Rows from block 10 of a small self-supervised image encoder, named by matrix and row number. Rows with one number belong to one channel. Each number is 200 + 40 x the weight over its row's rms, rounded and kept within 0 to 999. All counts start at 0.
After each channel's rows are labels from the 100 images, of 14848, where the channel reaches its highest value: "peak at" is the part of the image that holds the peak; "patch colour" is the nearest of a few named colours to the mean colour under the peak. Only what is clearly more common there than usual is listed. The data: photos of plants, animals and fungi (iNaturalist).
# convs0: first 3x3 conv (model.blocks.10.convs.0.weight, 64x64x3x3, each kernel summed), inputs 0-63
# convs1: second 3x3 conv (model.blocks.10.convs.1.weight, 64x64x3x3, transposed, each kernel summed), outputs 0-63

convs0.51,193,220,178,179,188,200,211,182,99,176,172,195,219,184,146,150,198,76,108,197,197,197,195,188,206,193,107,198,163,170,209,161,189,159,192,190,251,184,194,169,223,147,262,171,189,190,179,177,163,74,163,180,182,186,169,152,210,162,190,129,179,175,174,200
convs1.51,200,200,200,200,200,200,200,90,200,200,200,200,238,200,200,200,200,200,200,200,200,200,200,198,200,200,200,200,200,200,200,200,200,200,200,200,200,200,200,200,200,200,200,200,200,200,200,200,200,200,200,200,114,200,200,485,200,200,200,200,200,200,200,200
peak at: bottom left
patch colour: black

convs0.1,214,208,231,219,182,265,191,198,220,206,405,210,216,209,264,217,226,215,239,213,218,248,199,234,264,222,219,226,237,223,163,206,234,255,217,195,233,286,211,222,217,201,231,205,207,204,220,243,238,225,209,257,236,238,221,211,202,244,228,212,261,215,228,202
convs1.1,200,200,200,200,200,200,200,0,200,200,200,200,188,200,200,200,200,200,200,200,200,200,200,200,200,200,200,200,200,200,200,200,200,200,200,200,200,200,200,200,200,200,200,200,200,200,200,200,200,200,200,200,206,200,200,200,200,200,200,200,200,200,200,200
peak at: bottom centre
patch colour: black

convs0.18,262,238,211,238,201,184,204,231,212,219,391,225,201,230,215,198,248,209,202,240,200,251,243,232,314,205,205,222,247,200,203,203,219,210,210,206,201,251,208,236,205,220,241,224,216,202,224,247,240,207,202,300,240,226,211,225,201,232,201,208,253,206,241,204
convs1.18,200,200,200,200,200,200,200,0,200,200,200,200,190,200,200,200,200,200,200,200,200,200,200,201,200,200,200,200,200,200,200,200,200,200,200,200,200,200,200,200,200,200,200,200,200,200,200,200,200,200,200,200,211,200,200,259,200,200,200,200,200,200,200,200
peak at: bottom centre
patch colour: black

convs0.19,216,166,196,164,202,202,211,191,56,208,177,198,193,203,160,152,182,162,85,213,203,201,174,182,195,169,176,195,199,174,206,200,200,207,150,198,120,215,196,159,186,172,182,41,190,153,187,199,208,194,193,179,172,168,192,128,201,178,188,179,154,138,171,211
convs1.19,200,199,200,200,199,200,200,487,200,200,200,200,208,200,200,200,200,200,200,200,200,200,200,196,200,200,200,200,200,200,200,200,200,200,200,200,200,200,204,202,201,200,200,200,200,200,200,200,200,200,200,200,135,200,200,76,200,200,200,200,200,200,200,200
peak at: top right
patch colour: black

convs0.15,249,176,216,232,201,225,202,204,213,212,434,221,188,191,229,213,239,210,213,227,213,223,235,237,291,202,211,222,235,203,191,212,213,219,210,215,202,218,213,225,190,210,243,224,194,193,230,238,271,210,208,274,231,215,213,223,226,230,212,210,233,212,238,182
convs1.15,200,200,200,200,200,200,200,0,200,200,200,200,189,200,200,200,200,200,200,200,200,200,200,200,200,200,200,200,200,200,200,200,200,200,200,200,200,200,200,200,200,200,200,200,200,200,200,200,200,200,200,200,209,200,200,253,200,200,200,200,200,200,200,200
peak at: bottom centre
patch colour: black

convs0.27,216,208,219,216,202,196,229,184,169,210,240,230,203,215,183,158,215,175,164,221,212,197,224,208,241,170,191,206,206,191,222,198,199,194,114,209,0,214,198,225,195,194,189,147,190,80,188,185,195,151,193,215,193,194,179,189,173,176,173,199,259,126,219,187
convs1.27,200,200,200,200,200,200,200,31,200,200,200,200,185,200,200,200,200,200,200,200,200,200,200,211,200,200,199,200,200,200,200,200,201,200,200,200,200,200,202,201,201,201,200,200,200,200,200,200,200,200,200,200,276,200,200,460,200,200,200,200,200,200,200,200
peak at: top left; top centre
patch colour: black