A small self-supervised image encoder, trained from scratch: depths [4, 9, 4].
Rows from block 12, named by matrix and row number. Rows with one number belong to one channel. Each number is 128 + 24 x the weight over its row's rms, rounded and kept within 0 to 255. All counts start at 0. After the name is the row's rms in percent of the matrix's.
# convs0: first 3x3 conv (model.blocks.12.convs.0.weight, 64x64x3x3), inputs 4-7, a 3x3 kernel for each
# convs1: second 3x3 conv (model.blocks.12.convs.1.weight, 64x64x3x3, transposed), outputs 4-7, a 3x3 kernel for each
convs0.9 008 [129 128 113 138 138 127 118 120 117 113 120 119 119 126 116 110 110  92 101 105 108 112 121 121 110 116 115 119 117 110 109 109  96  81  96  89]
convs0.15 017 [131 131 131 136 135 134 133 131 131 134 133 135 128 134 135 120 122 127 136 138 135 147 158 143 139 142 134 131 131 130 130 127 129 121 125 127]
convs0.20 108 [145 149 151 141 139 139 133 129 135 118 124 129 110 112 117 112 116 117 141 148 145 137 142 141 136 137 137 128 129 134 121 122 123 116 124 125]
convs0.27 707 [132 136 132 134 137 134 126 129 126 121 127 128 124 134 134 123 134 132 116 117 118 116 122 122 115 116 117 110 114 120 103 108 117  98 102 111]
convs0.33 035 [123 127 123 129 131 127 122 131 118 114 118 121 116 114 114 115 112 104 114 116 124 126 145 132 127 123 125 116 113 119 105 112 124 111 119 122]
convs0.38 061 [144 138 145 148 137 140 152 141 145 127 129 131 124 125 130 118 122 128 143 148 151 151 144 143 157 148 143 135 134 133 131 138 138 123 134 135]
convs0.41 040 [128 124 120 125 128 125 128 121 121 122 118 120 107 120 103  97 114 105 131 129 124 124 138 132 121 127 112 123 115 115 110 108 114 117 107 113]
convs0.46 051 [126 132 114 138 141 129 127 130 119 123 127 117 129 137 116 130 132 115 109 117 115 109 121 116  93 104 102 121 125 110 125 139 107 120 129 108]
convs0.48 033 [143 138 139 140 133 134 145 134 140 130 127 129 128 129 133 122 121 129 136 135 137 132 128 128 134 131 131 141 131 129 134 128 126 138 123 126]
convs0.59 040 [126 126 134 132 126 128 129 132 134 134 135 135 135 151 140 139 137 135 120 127 141 131 126 135 123 119 125 156 164 155 147 157 152 147 142 148]
convs0.63 340 [137 135 148 142 136 144 142 136 144 124 122 124 123 112 113 120 103 102 146 142 141 160 147 146 153 144 142 125 123 124 122 120 113 118 124 120]
convs1.9 032 [128 128 128 128 128 128 128 128 128 128 128 128 128 128 128 128 128 128 128 128 128 128 128 128 128 128 128 112 196   0 132 255  24   0  40   0]
convs1.15 060 [128 128 128 128 128 128 128 128 128 128 128 128 128 128 128 128 128 128 128 128 128 128 128 128 128 128 128   3   0  30  72  35 110  11   0  40]
convs1.20 047 [128 128 128 128 128 128 128 128 128 128 128 128 128 128 128 128 128 128 128 128 128 128 128 128 128 128 128   0   0 186   0   0 181   0   2 199]
convs1.27 107 [128 128 128 128 128 128 128 128 128 128 128 128 128 128 128 128 128 128 128 128 128 128 128 128 128 128 128 255 255 252 236 255 253 255 255 255]
convs1.33 040 [128 128 128 128 128 128 128 128 128 128 128 128 128 128 128 128 128 128 128 128 128 128 128 128 128 128 128   0 102  41  10 126  89   0   0   0]
convs1.38 206 [128 128 128 128 128 128 128 128 128 128 128 128 128 128 128 128 128 128 128 128 128 128 128 128 128 128 128 255 255 255 255 255 255 255 255 255]
convs1.41 051 [128 128 128 128 128 128 128 128 128 128 128 128 128 128 128 128 128 128 128 128 128 128 128 128 128 128 128   0  78  10  12 116  66   0   0   0]
convs1.46 062 [128 128 128 128 128 128 128 128 128 128 128 128 128 128 128 128 128 128 128 128 128 128 128 128 128 128 128 255 255 149 255 255 164 255 255 194]
convs1.48 036 [128 128 128 128 128 128 128 128 128 128 128 128 128 128 128 128 128 128 128 128 128 128 128 128 128 128 128  25 121 198   0  63 126   0   0   0]
convs1.59 155 [128 128 128 128 128 128 128 128 128 128 128 128 128 128 128 128 128 128 128 128 128 128 128 128 128 128 128   0   0   9   0   0  27  11  44  86]
convs1.63 149 [128 128 128 128 128 128 128 128 128 128 128 128 128 128 128 128 128 128 128 128 128 128 128 128 128 128 128 247 235 213 255 255 225 255 255 255]